config.yaml
model: "masked image model"
dataset: "telescope images of galaxies (Galaxy Zoo DECaLS)"
train_examples: 22083
image_size: 64
crop_scale_min: 1
horizontal_flip: true
translate: 0.06
method: "mae"
mask_ratio: 0.75
loss: "mse"
encoder_arch: "vit"
encoder_norm: "layernorm"
encoder_norm_position: "pre"
encoder_activation: "gelu"
encoder_mlp_ratio: 4
encoder_head_dim: 64
encoder_fused_qkv: true
encoder_bias: "qkv"
encoder_qk_norm: false
encoder_layer_scale_init: 1.0
encoder_parallel_block: true
encoder_dropout: 0.05
encoder_inner_norm: false
encoder_patch_size: [8, 8]
encoder_layers: 12
encoder_width: 128
encoder_positions: "learned"
decoder_width: 192
norm_pix_loss: false
decoder_layers: 6
init: "xavier_uniform"
residual_init: "none"
optimizer: "adamw"
lr: 0.0022
beta1: 0.9
beta2: 0.98
eps: 1e-10
steps: 8600
batch_size: 384
epochs: 149.5
lr_schedule: "wsd_sqrt"
decay_fraction: 0.3
final_lr_fraction: 0
warmup_steps: 250
weight_decay: 0.1
Rows from block 3 of the decoder of a small masked image model, named by matrix and row number. Rows with one number belong to one neuron. Each number is 500 + 50 x the weight over its row's rms, rounded and kept within 0 to 999. All counts start at 0. Numbers have three digits each.
After each neuron's rows are labels from the 100 images, of 14848, where the neuron reaches its highest value: "responds to" is what is common among them. Only what is clearly more common there than usual is listed. The data: telescope images of galaxies (Galaxy Zoo DECaLS). In brackets: how many of the 100, against the usual share in percent.
# fc1: MLP up (decoder.3.mlp.fc1.weight, 768x192), inputs 0-95
# fc2: MLP down (decoder.3.mlp.fc2.weight, 192x768, transposed), outputs 0-95

fc1.272:545498629550509540591437461477468512483482496467496521527487509515645536480519389654515528511517562529491538513497535511544454488512479528476516469463586469491481500468452440579451570426436447482474584564574544400442449501513486540496525451554451475487556435485460522505481566573431464457
fc2.272:455467528475541478389449527526473521550553553491666425523539436512567478522459526477481534525494537355464447476502456476455555564488428427431521447470452551504481499530569582479512497385437398540476522486482536464444530529514604532477546496509495524565512515441489571519436574412589490540
responds to: bar: no (31 vs 12.9)

fc1.138:477535636489498474575401472553514618447519513462570509539512533442458533562529511594355534492503515557475429479507446528498509561439393492616611584511475457434591504535452515489479547541535464463550434595524558504531529501560497526436457529460540512513541571482481525519450547434439432472
fc2.138:512476412502569528512646563476512521499410527552535491530489540495482466467517458480572538477538444529543471581505487520477429468487537506480469494502431532547431519589541484570400479445415488389488536585456531466503511435459507462500547488468608548429495493497520436479409514495555544335
responds to: edge-on disk: no (68 vs 24.7); spiral arms: yes (65 vs 18.8); bulge size: small (40 vs 7.2)

fc1.42:543492605554470604495455466528550493541556522479483506598443418574486526571496461467555482537436523502553610533484459573465518552555535518451508524614558423476403478483477507479475633535445554486446468507558528543413416456477481461461532555566475497503524557470482506496458526503491540537
fc2.42:414512554493543525431546514544424479513508618535550477614588549509606456441452486441568521597459402479467508533601489402577484502477483456544452469509467505510482537431595518465452430474495447537515622471499483438539558523415487495431607483442545585590466503464454430538517438491462525474
responds to: bar: no (33 vs 12.9)

fc1.366:517525596544453564468528471529547491477478465534482533520479499473466634360525554471464519527498434398463473494513431514563540531498522516493492567554516522446576631496422524488412524555569456512537471513567541547551480564515486594467526408547468474504515467506453515492508557646465453690
fc2.366:510478551543500443574449467488511483390457475549485514450496482325479534544506436477418447524566589606476569519491548509606490506503538574453571582507536567469524440529508437529511519554510589524527422575566408521494500505517461529546494467398460501513504411458576515512402559558452577434
responds to: edge-on disk: yes (53 vs 5.2); roundness: cigar-shaped (43 vs 8.1)

fc1.81:509529463499447446682465495497518464536545517449492536427488473423449517406488534525504460529526543582538494585495562532525521380474465528473463530520502529537573426526492447486556557389569634412554403482470522511523512441495441430532536504471378520451461506528563469521421521637493388544
fc2.81:473469508495557445494418507475485485388369503482486496494508492473471543486478569562434592503530449405532497412502442504532497534426391386460482492519430549487558598481535475432455498551481391550520484558410442476541537601509541576550417560553642477524479486468515578587469561458527477506
responds to: edge-on disk: no (52 vs 24.7); spiral arms: yes (43 vs 18.8); shape: star or artifact (29 vs 1.3)

fc1.749:504440480473531509385521458528495506503510478538492541470534532551364496385532467477524425488473425502437470421512543495550477456510491439479470554478530492548452593529493520502523489443382460479502569487514590456449513515469439475549605439533461470575474444534592595579465527482450493502
fc2.749:559525467467472431521536502481513435456443494409471438490471497498466485574448481541495547490502578417564521494538472518336427643446469523403486438510484437493494570526507490518551516534559522404474467489460557460530480465524511498465412582556542517445497485413451588533411502503522422481
responds to: roundness: round (53 vs 20.3)

fc1.218:488505400545538437442522455448495514464485486625484518533548584522499505548538510506474481507459465494528561435487557451585460609415469474502435525392518474505600548438476524564595469542534509592515489538527560437604583571540442632542534446482505490441498422535537524534502458524489550469
fc2.218:466540542335499504411533515568476448462511548513510451552513443387481516467445532398443483520491428468497509550513471494567440428481471484607526418524483472470475511435561489402544496428462497510519490472470504465607515551489562500471575479509521522478483589449583569572355506499532515488
responds to: roundness: round (47 vs 20.3)

fc1.734:522534523482491494476471433597492494448492434493446551500486502477497540527550531591432487605464562584464557502452617522614480454443453548552507521552536492447582514477420513529560580567606571541435489596532464489426494575547552530531508509549463466444501489541503510577433542532465525445
fc2.734:488490401526507534489466349463527550501485483502492516511468502553491554444536477440447430473470496556504539525453515517545560543543518494514512520499430473435486495460531495499522520551635464515475603499552476560453452469452540513571483513465467474526523432577490536640362546510464560511
responds to: shape: featured or disk (61 vs 30.5); edge-on disk: no (50 vs 24.7); spiral arms: yes (40 vs 18.8)

fc1.105:520492464531550522493469437558568478501539464499493528547464453505453568522529528459481463547456628509525515563500563594593525499435471539554522479518517476430550515582448450484542637522590593559550455574534513461471478510491526493508526466512527399452478461531458566565379558528495519571
fc2.105:522499431467564460497424417514520483484483538550474487517486485472554460506484512638453458489428498458548497498486509524563528496385491467486416519534447502473476441492528573513472502557628537645512569476505531513533485417571421512559456519422548548577546553460519531568273595453481499530
responds to: edge-on disk: no (51 vs 24.7); shape: star or artifact (25 vs 1.3)

fc1.214:529471544514485416493486455474538459517442470580429557530524506485446528503510482526502440512518422500469630514518615488515575428557511492458416503490514541533488501486479481497519468482422558537510371564472452495565555529547512525519514581524484568504524470586624521569444515584477441468
fc2.214:524520525494499493494506547499520511478489481424479336534495567460505527486475545427392530493559537465481436520537443498504495497418461499464473379460419493511570493479538529568592490485495469378594533551454629455517483527506428501570491482485579591432520475450447506501479457457493533533
responds to: edge-on disk: no (72 vs 24.7); shape: featured or disk (72 vs 30.5); spiral arms: yes (54 vs 18.8)

fc1.584:525547619469457471533486482500504534445505481454527544444473579450460557511558600465442504472442487430473498465466452498487609585481461499425484489426463520459585579411468516511533509545605433536588439645586537528493510521507422561537544454449617509466577465529485452506524593578456494502
fc2.584:480370457498552492559521670546501476490472515536421455473533545459499497478504435526578497515536547517475507443532576484541483488453616483562508474471516491520516391600480506594522491399461639567552491500477493487480515526565452479531498459519529544482475480482536422369566518557478492454
responds to: roundness: round (44 vs 20.3)

fc1.35:476486543596535479556513489617486542384491495495571540507508573497526507404513549667414521526657497453425456376471475459550557468531486506399515586520507509488607682477481440629537497450522440489520587460488526477481484521495516607452493485524505441427499475506501469495532405490488517444
fc2.35:501484528429511467458438509550492519438418442510544462475527467529459443488482569522578430519420469504504487487507491495475475571536363520545528473345525458517501519534533540536504500480477530508652486466462493452506527477451471490462638455409621484541527506490639619571471496515485467535
responds to: roundness: cigar-shaped (42 vs 8.1); edge-on disk: yes (32 vs 5.2)

fc1.286:564508553486461477468522450548473466493508479409453556471504512480459571471524531508502395489499497516515429522525427502590548470490548441506526498456563539576509506491469504514536503445440454471539415569484484506492527514466547518438547587610419513495431535495611638507460576412397513513
fc2.286:495515466457455433553654528511517478488535528464503477495470424420493482486564422500552504474535447474602572502487604519497483548551561516449542476583413506511547447366474487450564498581466492428409374485490492502469490640533612533523482646519590490455488455558437498464446516521519481530
responds to: shape: star or artifact (29 vs 1.3)

fc1.111:498492569535453418532490453568533512421444429403438565439479519429485493473540532624463493552521510501526481473439598516577569451436438528433469490554523499422654507518443496518555513506498593534538442543482456475617504606604466538521473483541475491438570504575542489567512533548483526433
fc2.111:525486455549525529451528355493497542514438458428527525463473525474486506405529501459433474503574471529437508506462519528542560525597527487465510546497480536422586459490488456451559504516516482482528619519569408527519464536476513493512500476492453487513491391621531583692396477514469499515
responds to: edge-on disk: no (68 vs 24.7); spiral arms: yes (61 vs 18.8); spiral winding: tight (40 vs 6.8)

fc1.360:516502487518477459541398478466491473476527502553464525505531632582508489438525623573516470461529506455514450510509527498529451451396569574489412568419527487562457591608488517496452497523546475637558521557508585508589542460523418483594574607593602535585526460507532479541452505473432456569
fc2.360:513462479451466582514528501504485456537483470423497446601471410623420505528483453523534573484537485521549492513512437541478527489508547372597593506564520551534348482471530492479463517427483462438465450465464461537426527446461572474391532478523515465455466564445520529509477558456509547475
responds to: edge-on disk: yes (25 vs 5.2)

fc1.536:474501469481491428567513476525496517527469516434502511456523503433504476636494545464451519546426559484546501532503545486437513546435490533547496422541495518460560489496480451409482463586538502616473416572540457529534551551543587515420390593456591553490522494531610501560444555494522518396
fc2.536:496488459499472481514458610488506499427578589515408460549501513483468553428481463588493518488615466461509545441527412497553533521461512473478522520516381473574543489562516633559509501388459469459563494451483587474500463492491434550596515479457520524468510530504358464409534517436536538422
responds to: roundness: cigar-shaped (32 vs 8.1)

fc1.236:453436567460469597488477468594465591522505484467502534483492593500581467461524569486490487508466507548515436526506478481612478373436483481441397540506495460559528527459484517523515494478492436535506475561550418498427546526485565436482521495629438480524458465515564571565438549533510450637
fc2.236:551521504605487585467449459476515516537475450544502449551452504548498498556544563464488573491502526538445497511493524513428535527492420516547376453501473504441540499514513548657454508473508500555531533506479568503418436345469461467486507495416512498530538516538495433602556360409522540495
responds to: roundness: round (45 vs 20.3)

fc1.471:526477508549469434544523467486500442455489446500470545419496510491414480440517561486499517478552527549434559478488611511498514544430574490447449558507536523510523531634469474594551508606527550510547450498541492546555519447515507504412566506489445523515406551561593403516468496523506474472
fc2.471:499488437502403448423579550508516482505540493470517473502478500495551494581474636432488502494412498444457518503476492512440538593536613579485513419491450510504439452381549537493497502664573437516466497442514527560512489548438529508448509653524579524443498472468457547467447512404512659547
responds to: shape: featured or disk (66 vs 30.5); edge-on disk: yes (27 vs 5.2)

fc1.8:496456484488561576420489458563514519486496491609462517547505601630481500517525410437506465478454457480494516416518453489543477577570476508528457546432549475546486548439487577432511485493480434580442594483556546508365453562486503540482536445472524498473479419505515508554465570418479587553
fc2.8:519523416509458401619562578493554463513572611394483450478454456419503564512415493539530510501612626473518532580515523559411518486526536587465546411568486520516529445576588478491510541490558601450521432517508480559545454475482524489482396512517457584455503532458442444452502491555494402486
responds to: roundness: round (49 vs 20.3)

fc1.274:480504575477465518624434473478485510436465484432383547542514492495509514420510510593461456533533568576542474464530462462567631485564452517420543443480526494506590453485490490436567461461549566593606402500504451483567525572527484493452517474532473535477449486533547541551502456595461463548
fc2.274:500484365458535522536541408518458523484463438529435520513527427670481500583558532504520521526416410587443502460461461467542495592602497434454461533413465478469443569496428491460514475600524417584402601456501559505376512467510588520481491463454544422478490394508523516491488556566483614507
responds to: edge-on disk: no (80 vs 24.7); shape: featured or disk (80 vs 30.5); spiral arms: yes (60 vs 18.8)

fc1.566:527480398452524492408464468477530502459469427468354500481440448510565549494531571525505527450540523472560424513440482643551450537402448450558457427617501562492624451668423499507433541464585575518482518495564545566554447483543514544484384490536551499542527515488501559531474507500517486498
fc2.566:521518543514478476555527574429510513507571492480402494501485463518416503526488363513554421439465478540528569453520447510386532618496531561488586504476606479519469502523521564504562502575485518427427457474507520546483500558533484493513553528462491436432490445564453432405661485409527534443
responds to: edge-on disk: no (53 vs 24.7); spiral arms: yes (42 vs 18.8)

fc1.333:523532564518538438457504462595505459375510468437522551509496561451493487489536509598480446590444551514554443468473611503570548458444463586499487490478517468437640476470441503489590573546567561558514473582599465440510504592548423539524553470473563404471479465515499488534492577489476552492
fc2.333:507542416533505523464459368507522532485478501461506477502466496498480558496497482547429412467475505532429534527466503518533536539463456480518508463486444457420579514482510492465516523566606438513523612558610452570521459492471500542502517462435464441543559470504452531658386509470480558446
responds to: shape: featured or disk (69 vs 30.5); edge-on disk: no (64 vs 24.7); spiral arms: yes (47 vs 18.8)

fc1.616:511521509518499481524488420534538521435500445477493628493511580419496515486583523555455457525518595577523480485473536506579570448478459585467511444557526483466641506607400507522550528523527594545566445501638440528559496536541465498498503505552409497465496526598541473541485476515453510463
fc2.616:485536437520527548561456456463490507439431528509488436437475515491484508441491525573467470480558455593465482517503478502556545509429599496368486606452427542438570505499495481465483506465564479531548546489541445550473479470412432554549515530539485520480506501479523590555386586527506485537
responds to: shape: featured or disk (77 vs 30.5); edge-on disk: no (69 vs 24.7); spiral arms: yes (50 vs 18.8)

fc1.423:481494507455546497528456457512499524507478478480507544458503519552419429437520471584506437524479489533537402518526589469495477370523556444416420501532535474551602529533513561410507461555484456569487494437551494453494500582528426495452481445509485511447430450614429509594496464577515468508
fc2.423:455470371468527459572551500458506469535507541544530447453514493453428465429476528506559495514544422524409467562530498484489450492529484439447458431434326565565516527530523492430487468540498447460482473593474554418424517465553584536588483469440560587410509474496508437541414584494549503403
responds to: shape: featured or disk (61 vs 30.5); edge-on disk: no (57 vs 24.7); spiral winding: tight (25 vs 6.8)

fc1.194:494540460482527590558462450500459537513463473497466527479509547606514452620534507438371529516457485346528485463496457495458441524444367522527520446499527415482507554577463507510526483523650506487577532514536500514532547413538490425421474568498543512568417518517462579559457568538474373489
fc2.194:483515524498552447547574549472439488452558617459504454537554489451429509559401432535477562548473485490459498480557510461396443487452471470555525498506481418518484585482591451538552457515469499454501489640406539458507551543471547435457457508529495533477488549436409560488428452441530484467
responds to: edge-on disk: yes (29 vs 5.2)

fc1.190:614554491456499459418481447508490451478503452501424531559509446519491512442508523589507383537383506421576564482490452496472617502561408484503536534449618508492476464406510502455581476542505450488456511497493506469625457538492544504538458525443489512479494432582520532541495529502474518471
fc2.190:502498546503519576593565463507445467440490445498496533475532477433552505548520496455528524517574574510474478548517555464531400484436613470484479419476468450560482553573506432551542467493513512436478482546493443490515548434573516419432556596569500544459463467475533548473562533576528485424
responds to: shape: star or artifact (28 vs 1.3)

fc1.644:548499553552462406471436474492532507416475452513520570436473647496546481439610487516465458484498512452491546431460523532581546544454428572471458508438501521508641565465419521519541534518522523580575417634512455449523499608521422574536506446476616456484556455540498493506521546598427473478
fc2.644:488430493475497520535555603564484516477567503463450525477527505501537528458500488486478485516529538461458492518533560491522562518539496490489472467501529441491512503495460488485551487513472535508489479432510514486476509527570482443501522502465520517486490486525493310346751478493431502483
responds to: roundness: round (59 vs 20.3)

fc1.101:514525537471506455522476487464480460442451489475512524475471464385498520513529494478459454516507567471530484600479437556571545567459448549514432439610512529450512527531426469460441518514563560549472379572566394504520520541527478560436420489537475489508496513497587557505434571514522540510
fc2.101:549497491522506521487477500464529497569591491497387450572463455592445569542500359540533467487512422548455560446482428518462407638426544470552565552514567468495474506523475584449459521525492488470431552434551561565472467515552500505486501490432527422494581522490383539454559529397535592433
responds to: edge-on disk: no (71 vs 24.7); shape: featured or disk (71 vs 30.5); spiral arms: yes (54 vs 18.8)

fc1.623:451429488436508566554516485583559592568505459442453557565461527485511471465570520587462528541522511601475467496436565492552535411534453506363436449567469497459536471562502563491501488462477524512567486536557497466412461526557512407505500567537438565415545496610444492545495411474544561527
fc2.623:539573533512565362531533510420498420438499521603487448452494446540430628573428534438519518456431488475463457515559477511475468614419442459607567542438488512580491584533501489488497504536542463468432516572426529476569516449457549543493462453476521537508518513415491540507481539469426455425
responds to: edge-on disk: no (59 vs 24.7); spiral arms: yes (48 vs 18.8); bulge size: small (34 vs 7.2)

fc1.419:490456461484566499498509446601499509499442432407506581652492543517604487485590488530517383565496605562584505492459435506510498504530495503461464436514560497508538529474495410524532547529527529494472615550581450542506472459531438473498525511493434525499490362567457572569475487548518454513
fc2.419:472519516408547573476475505465491538520555564484508361475505381478524546511453460548458569480509478440547527495493509511522503454466470416490563538617512471464487543545479579440459506401466468551500428462425437477510502541545627566580510464595530552523577627384505582438503545524472498465
responds to: spiral arms: yes (40 vs 18.8)

fc1.709:531508413536493442489547459541569508505535471517559533492499459492453465464527451535482470505520518603537473456521554540539566457466547354488434563497490472564582539534474565513617559499557570533512541427471545478600495515563460504538607589431377532387499502523439537524416423557501465436
fc2.709:551526500487500534527536488520513419507421456524600465385453437467436492606534505507528493483465569475454515474469620534497467441554416539572457490545439514511475430482477471456479529584461552455459378516555424539424487561516509499487560415543430397545473524513514488534484502570516541533
responds to: shape: star or artifact (45 vs 1.3)

fc1.638:537503487557414502517521429520586489505547445464489584489452462426558508414567462536466434531486564555512552504469519533478609407514507461556536523494509504443552556491456498436593525494556492478441470441582519488515447559630481474519567611470377499429554479566457536548523456580501425525
fc2.638:573587423476494547503596416534537415498483461472498434486468503518491547492519457579568468502504486476511476512482501549458530379520394471445536395443501516466528495538461458349550531449531536477491527416506476549387467607469562462453603535509382534493485555498537586609467470532487453489
responds to: spiral arms: yes (41 vs 18.8)

fc1.626:560507434553485444459503482482621509424515466485531533426459637527486549475602500491504496467547507500498496477484549550545525504415504563522512556444511468481642532481459545537558565482524490500551414537484578580513422512515457580554530486513594512459548473514502450513512497570442531482
fc2.626:470462528493530516477483599608510494473533524531497502468524564511509503483526516508436492543469564466446472509553613510579545495490488496559424467492495467451530496536503472493539480533463546487485476478519470469513511508544497489563509509507529471528450493516531303347715507526436498450
responds to: roundness: cigar-shaped (26 vs 8.1)

fc1.375:541471621561453397488453448561595540412562503498513559439471479449537575464526541585467487514526499557501537435493504567471521530513551454479570445463518511496595534493479525570561530474459487482525413496595470529485458569535443508595482507493589536497586518536531478534445443445477565501
fc2.375:515549415551470547423495458480548489385524491515502475438452549514471538426521541513471451485523436499536541515450462529532574497479425529480439526453391544477534509416510554400490506499518488464574654436531464504555437546456499546507587515449470469542522543478555612622335534472463498537
responds to: edge-on disk: yes (36 vs 5.2); shape: star or artifact (27 vs 1.3)

fc1.2:516556449510532480580586469484528482497534480548497503475551504510430514503514420451522463551531483529434472571564527487543486535468535454501494524410519427483532420594481500543530454557466533491523545417439543512530441494503439518460587473450416510460495516515510507511532432394513619474
fc2.2:541416487471496505419475474574517461601454472579557425465490493426474595575525540393438483495498517476546511517528615538517439372444374478569474458455438572467506475456445518495533508426392503487557467553537498465500507546552609538483464454446513555503506507486604464565476492593513472572
responds to: spiral arms: yes (40 vs 18.8)

fc1.565:561484432514514492482497461569499453560447466587416516423512483559484517508515483463531425505460566415434544556533572493581534471599513476493464475465582512566410556605509411553465483492422565499526463532487456430569516471492511455590496501550562522469485465582598517594464533523482445453
fc2.565:508512467530480519618552513407530525456548496421550372495477485436546548416480470417336519471620519506369526503498429506443482561521536509397524537521404511513514534553519559594485507533510469393536470545518489520545467483505506508521506499490505505435516409434417416444424449511497510598
responds to: shape: featured or disk (61 vs 30.5); edge-on disk: no (55 vs 24.7); spiral arms: yes (41 vs 18.8)

fc1.67:536431566497492524482478495541637429507485471464511499530442417525576418493475497465479453507598587485533501649510546574481484419560446453446437446533563512536500493572496565476562541463463519589480501433520579532449497439546476463518528486545455526544526528519526572547395436396512489559
fc2.67:514501487535525460492589475512493542438436490396542462444481496414464516518533525493499454492555334502450511509472386494509504490456489440424501523470380507508475561495457465505433481463463423393531528545526524518548492460475534567462570472499441548558559525534519498535597522483502478451
responds to: shape: star or artifact (44 vs 1.3)

fc1.578:599537599491517390541377447575465459423531482538426535622514430492583451501521535599518427523431496511515415517539553513515528551466446537559509512424600531514540480427493500466538466468462533558411485508438542433495467489477487489468491516429548510514508489544510563586457473412457513635
fc2.578:545511498472441536436513454476561443454431465495644563472477455364471473535508470396508507420503564466411501533506453554521504481562547374490501556489406488522508478421480499494537539493532433435455491478526514544481502526481622555491491480579500527540490514512605506516512575601464454444
responds to: shape: star or artifact (43 vs 1.3)

fc1.634:528530518458529498535493458532470519455502487540450542557516584489506565455532574570439517478410480548508424476514485478570528548500362525601509470438555517499562521438458444474521477493452451481425520505498588454570556507493490520489456467505494496539452450531582636553476557430381519581
fc2.634:493534529513514419459566503471503457461420518462558406396528475488399504503495504470508562492650434529512546523490512511476459522524512577529578498595468597528533467540501439456502525503548484455483527452476470493516528433440514520489444488418599570412463604443472571520439592511485542489
responds to: roundness: round (46 vs 20.3)

fc1.245:541530510509448432550529472492467459457468500432513520506545516450440600554505517536485456483506533548499472549519522492511572638528520545482448476580535519496551506483448458480467520566498501592528387588475392577536552461494484534521466599595466501481428512497642517516440564556414582506
fc2.245:520459390495563438506523580531529473594558572520449411562484490527435456460450436480548514500532453483529455470505517525499457501464562417506462525471442514541553515540519560529511528526636523454506545498521613512549468607522500524477461509336512534486530496512421447432514427413548417403
responds to: shape: featured or disk (63 vs 30.5)

fc1.534:532420477510556520518458487513578451529514489592514498487409462510668439492495502478498516500539547491567532507506499638491492511548439395497461456507593495553467518542482477508431588366581514562508583450551587483476415454534547552464474476496472495513535482472476517526358474511517515562
fc2.534:530555552497480509484481539424500507467555527386462423427488518519420492447500413531522420483500465528575566497513409504510493507348571458532584476501484530643471544578521557479499460376444399443504467488553523477509494543453573545443513569485528524503459543518418497451586548392497469462
responds to: edge-on disk: no (53 vs 24.7); bulge size: small (27 vs 7.2)

fc1.725:583567594486421549477479457551495463557515451466445572487465496481519517498509537573521492514465454551485511566519464533586558448512489511459490473492601531532529520459461418619513582472596491430529503462507504493479484549491510498430524518609367496432457549526505638526455419465371434539
fc2.725:379378435501579504508557531542530604500491493448489431512503513479520415579521483448452530538599448426565563496485499485434487474487520438474528545469329500441471494536538574589477499515515485500574564439503471546456483449461505534476586520496567500577586532488453511510473573497641555473
responds to: shape: star or artifact (27 vs 1.3)

fc1.402:488502601513487490539478460471508541390438483489353547523527610537517510447532461510419466495480488474464514413530421433543576598552477523427425480506501503490597619487462561452548434492516493605596502597547447484568506587585435535508512463487601540484531482538479512529516513529459490539
fc2.402:486543320456561479575515527439499519422504548443484469429501480518489491570473439514512472480480540593445554423498490471515478509469579433513561532475414507485531483613517450447538439553574477568502447463483460490436515495505569531471491591493511473486523477488411477444364603557485524406
responds to: roundness: round (47 vs 20.3)

fc1.307:507531397442470499609422464537537499533511458533502537531500507493494482576514402439487425540476471599602542582494518513575494450474475441429468501462548454501493622430474553560577528433613536548446426457498524536537474450533457513528561552477491575390500443534508474520421520534501550633
fc2.307:528598554516522493532467431549565463438500463527512470530448509432533508483539539420480456465443554449518481487461641543519479471474571521526491421533464487427560550542499568456551517523576597493447495496555468591549425539502495497606383560489555545565487466550468481521501453500539448579
responds to: spiral arms: yes (39 vs 18.8)

fc1.396:471395492419526582444474470553514615533503496516577518511530541566472467585528452502441505516472534454569500429478480488466497445464447501377513535452499485489499450456501540366539490431543577590629559526544500527464549519531347414530513453463508454528502432529587494653498494458530488561
fc2.396:477593466459526513612570510485545518579463549437473374553460504419510487440459565559523639483407436564422450505466526503464377459452517517473451451583409464459555500590526490475497518554577475425464506521478533528482478498539604506607448561563465500408540517496385463471468468580533439510
responds to: roundness: round (42 vs 20.3)

fc1.273:499482470504551443508493460612491486415505455520490517553511463537437506518501572582471443529609465373540432586506448479512641407555517450561398496455526465546497557468516530465522478509502393520534478534558461562475511452511480500557489564459402485546515552523626553524507476511527524486
fc2.273:480403505466503541527561444575456459491441421412479532506506569532519502449558567470636505539521572522444434436511509480511514552469404495504479462499558468523500483493536375581487466611514521486496645552486521515448516480466445411432523498456526488476442414575487500665516509402570537473
responds to: shape: featured or disk (67 vs 30.5); edge-on disk: yes (41 vs 5.2)

fc1.625:480521456504487505511497464582424558413535495481479536577513515521632524541517541521445515539578440493487561524508461484517603481456468556464427523523522486451528605454484493520537468583505431564504553464491588544539492544465628502395468546602475475497428553523473528522496420425435574570
fc2.625:528529563494514502556488524484492531455485537443557445485493419500395500430449509619527564498488499508538462482485436513469405506469440490448587514495522500505449481625567465484444524488417466437546505502487488466479536431438505519416541446386563449596533522459372570503465489495466444585
responds to: edge-on disk: yes (44 vs 5.2); roundness: cigar-shaped (28 vs 8.1)

fc1.68:492488440450548524355485473534470528474497503594529504542517605545498511581520439478438485495328500514548456466513452460547483606435419471554497510463504524541499531510498559477458463605519403531422508542546545424434518533491517521449469507442556441482483446526465550553406535469496577488
fc2.68:454469446520497376479480482559470476467496523535494428504526518504638487535476571501491561558485448330436514467525517486500506596460462452452470467496449477460568537501517486488501506495532535602614541482481517480560514556401505534497530493527501454538521455487490567540578456552468448479
responds to: roundness: in between (60 vs 33.9)

fc1.364:500491547474543515408397470523538565505556500489507509588508482495441465573507478543351523538544581397510428460489466524542574511620410485471521469546537510460560462562471586452524541483482533451599450512543556542508498461572540523491436609474429461517512507494544507550457536451483493572
fc2.364:518549461455538434602582527497511412508438546516525470507491472459476399536452441484569483498564458561535536576535549518491404455482620500486538411630535556600434435508548397425487518486465584532505447564486427484462495477476574503459550532434488569410437595464479531494422536557498442444
responds to: edge-on disk: no (55 vs 24.7); spiral arms: yes (47 vs 18.8); shape: star or artifact (32 vs 1.3)

fc1.213:503457493460498441481443470519526524446495471474348526543476431454581560514536517463389502517570539485566600499489409565511512562455452474439404476530503543468532487490439579498517480478603527613535479536605505512542543584637517597494480472475629527515593437487481503492487591496531531523
fc2.213:502520591485559548550498583437492476534559499459381479589500483537433498505492372498566514493483547472524544471518448504432434623419526554475552549558672447505488528535486503551432515410516572508429483493503521528460476423488417465492526558545421458535494558500445386391660456461507523462
responds to: roundness: round (41 vs 20.3)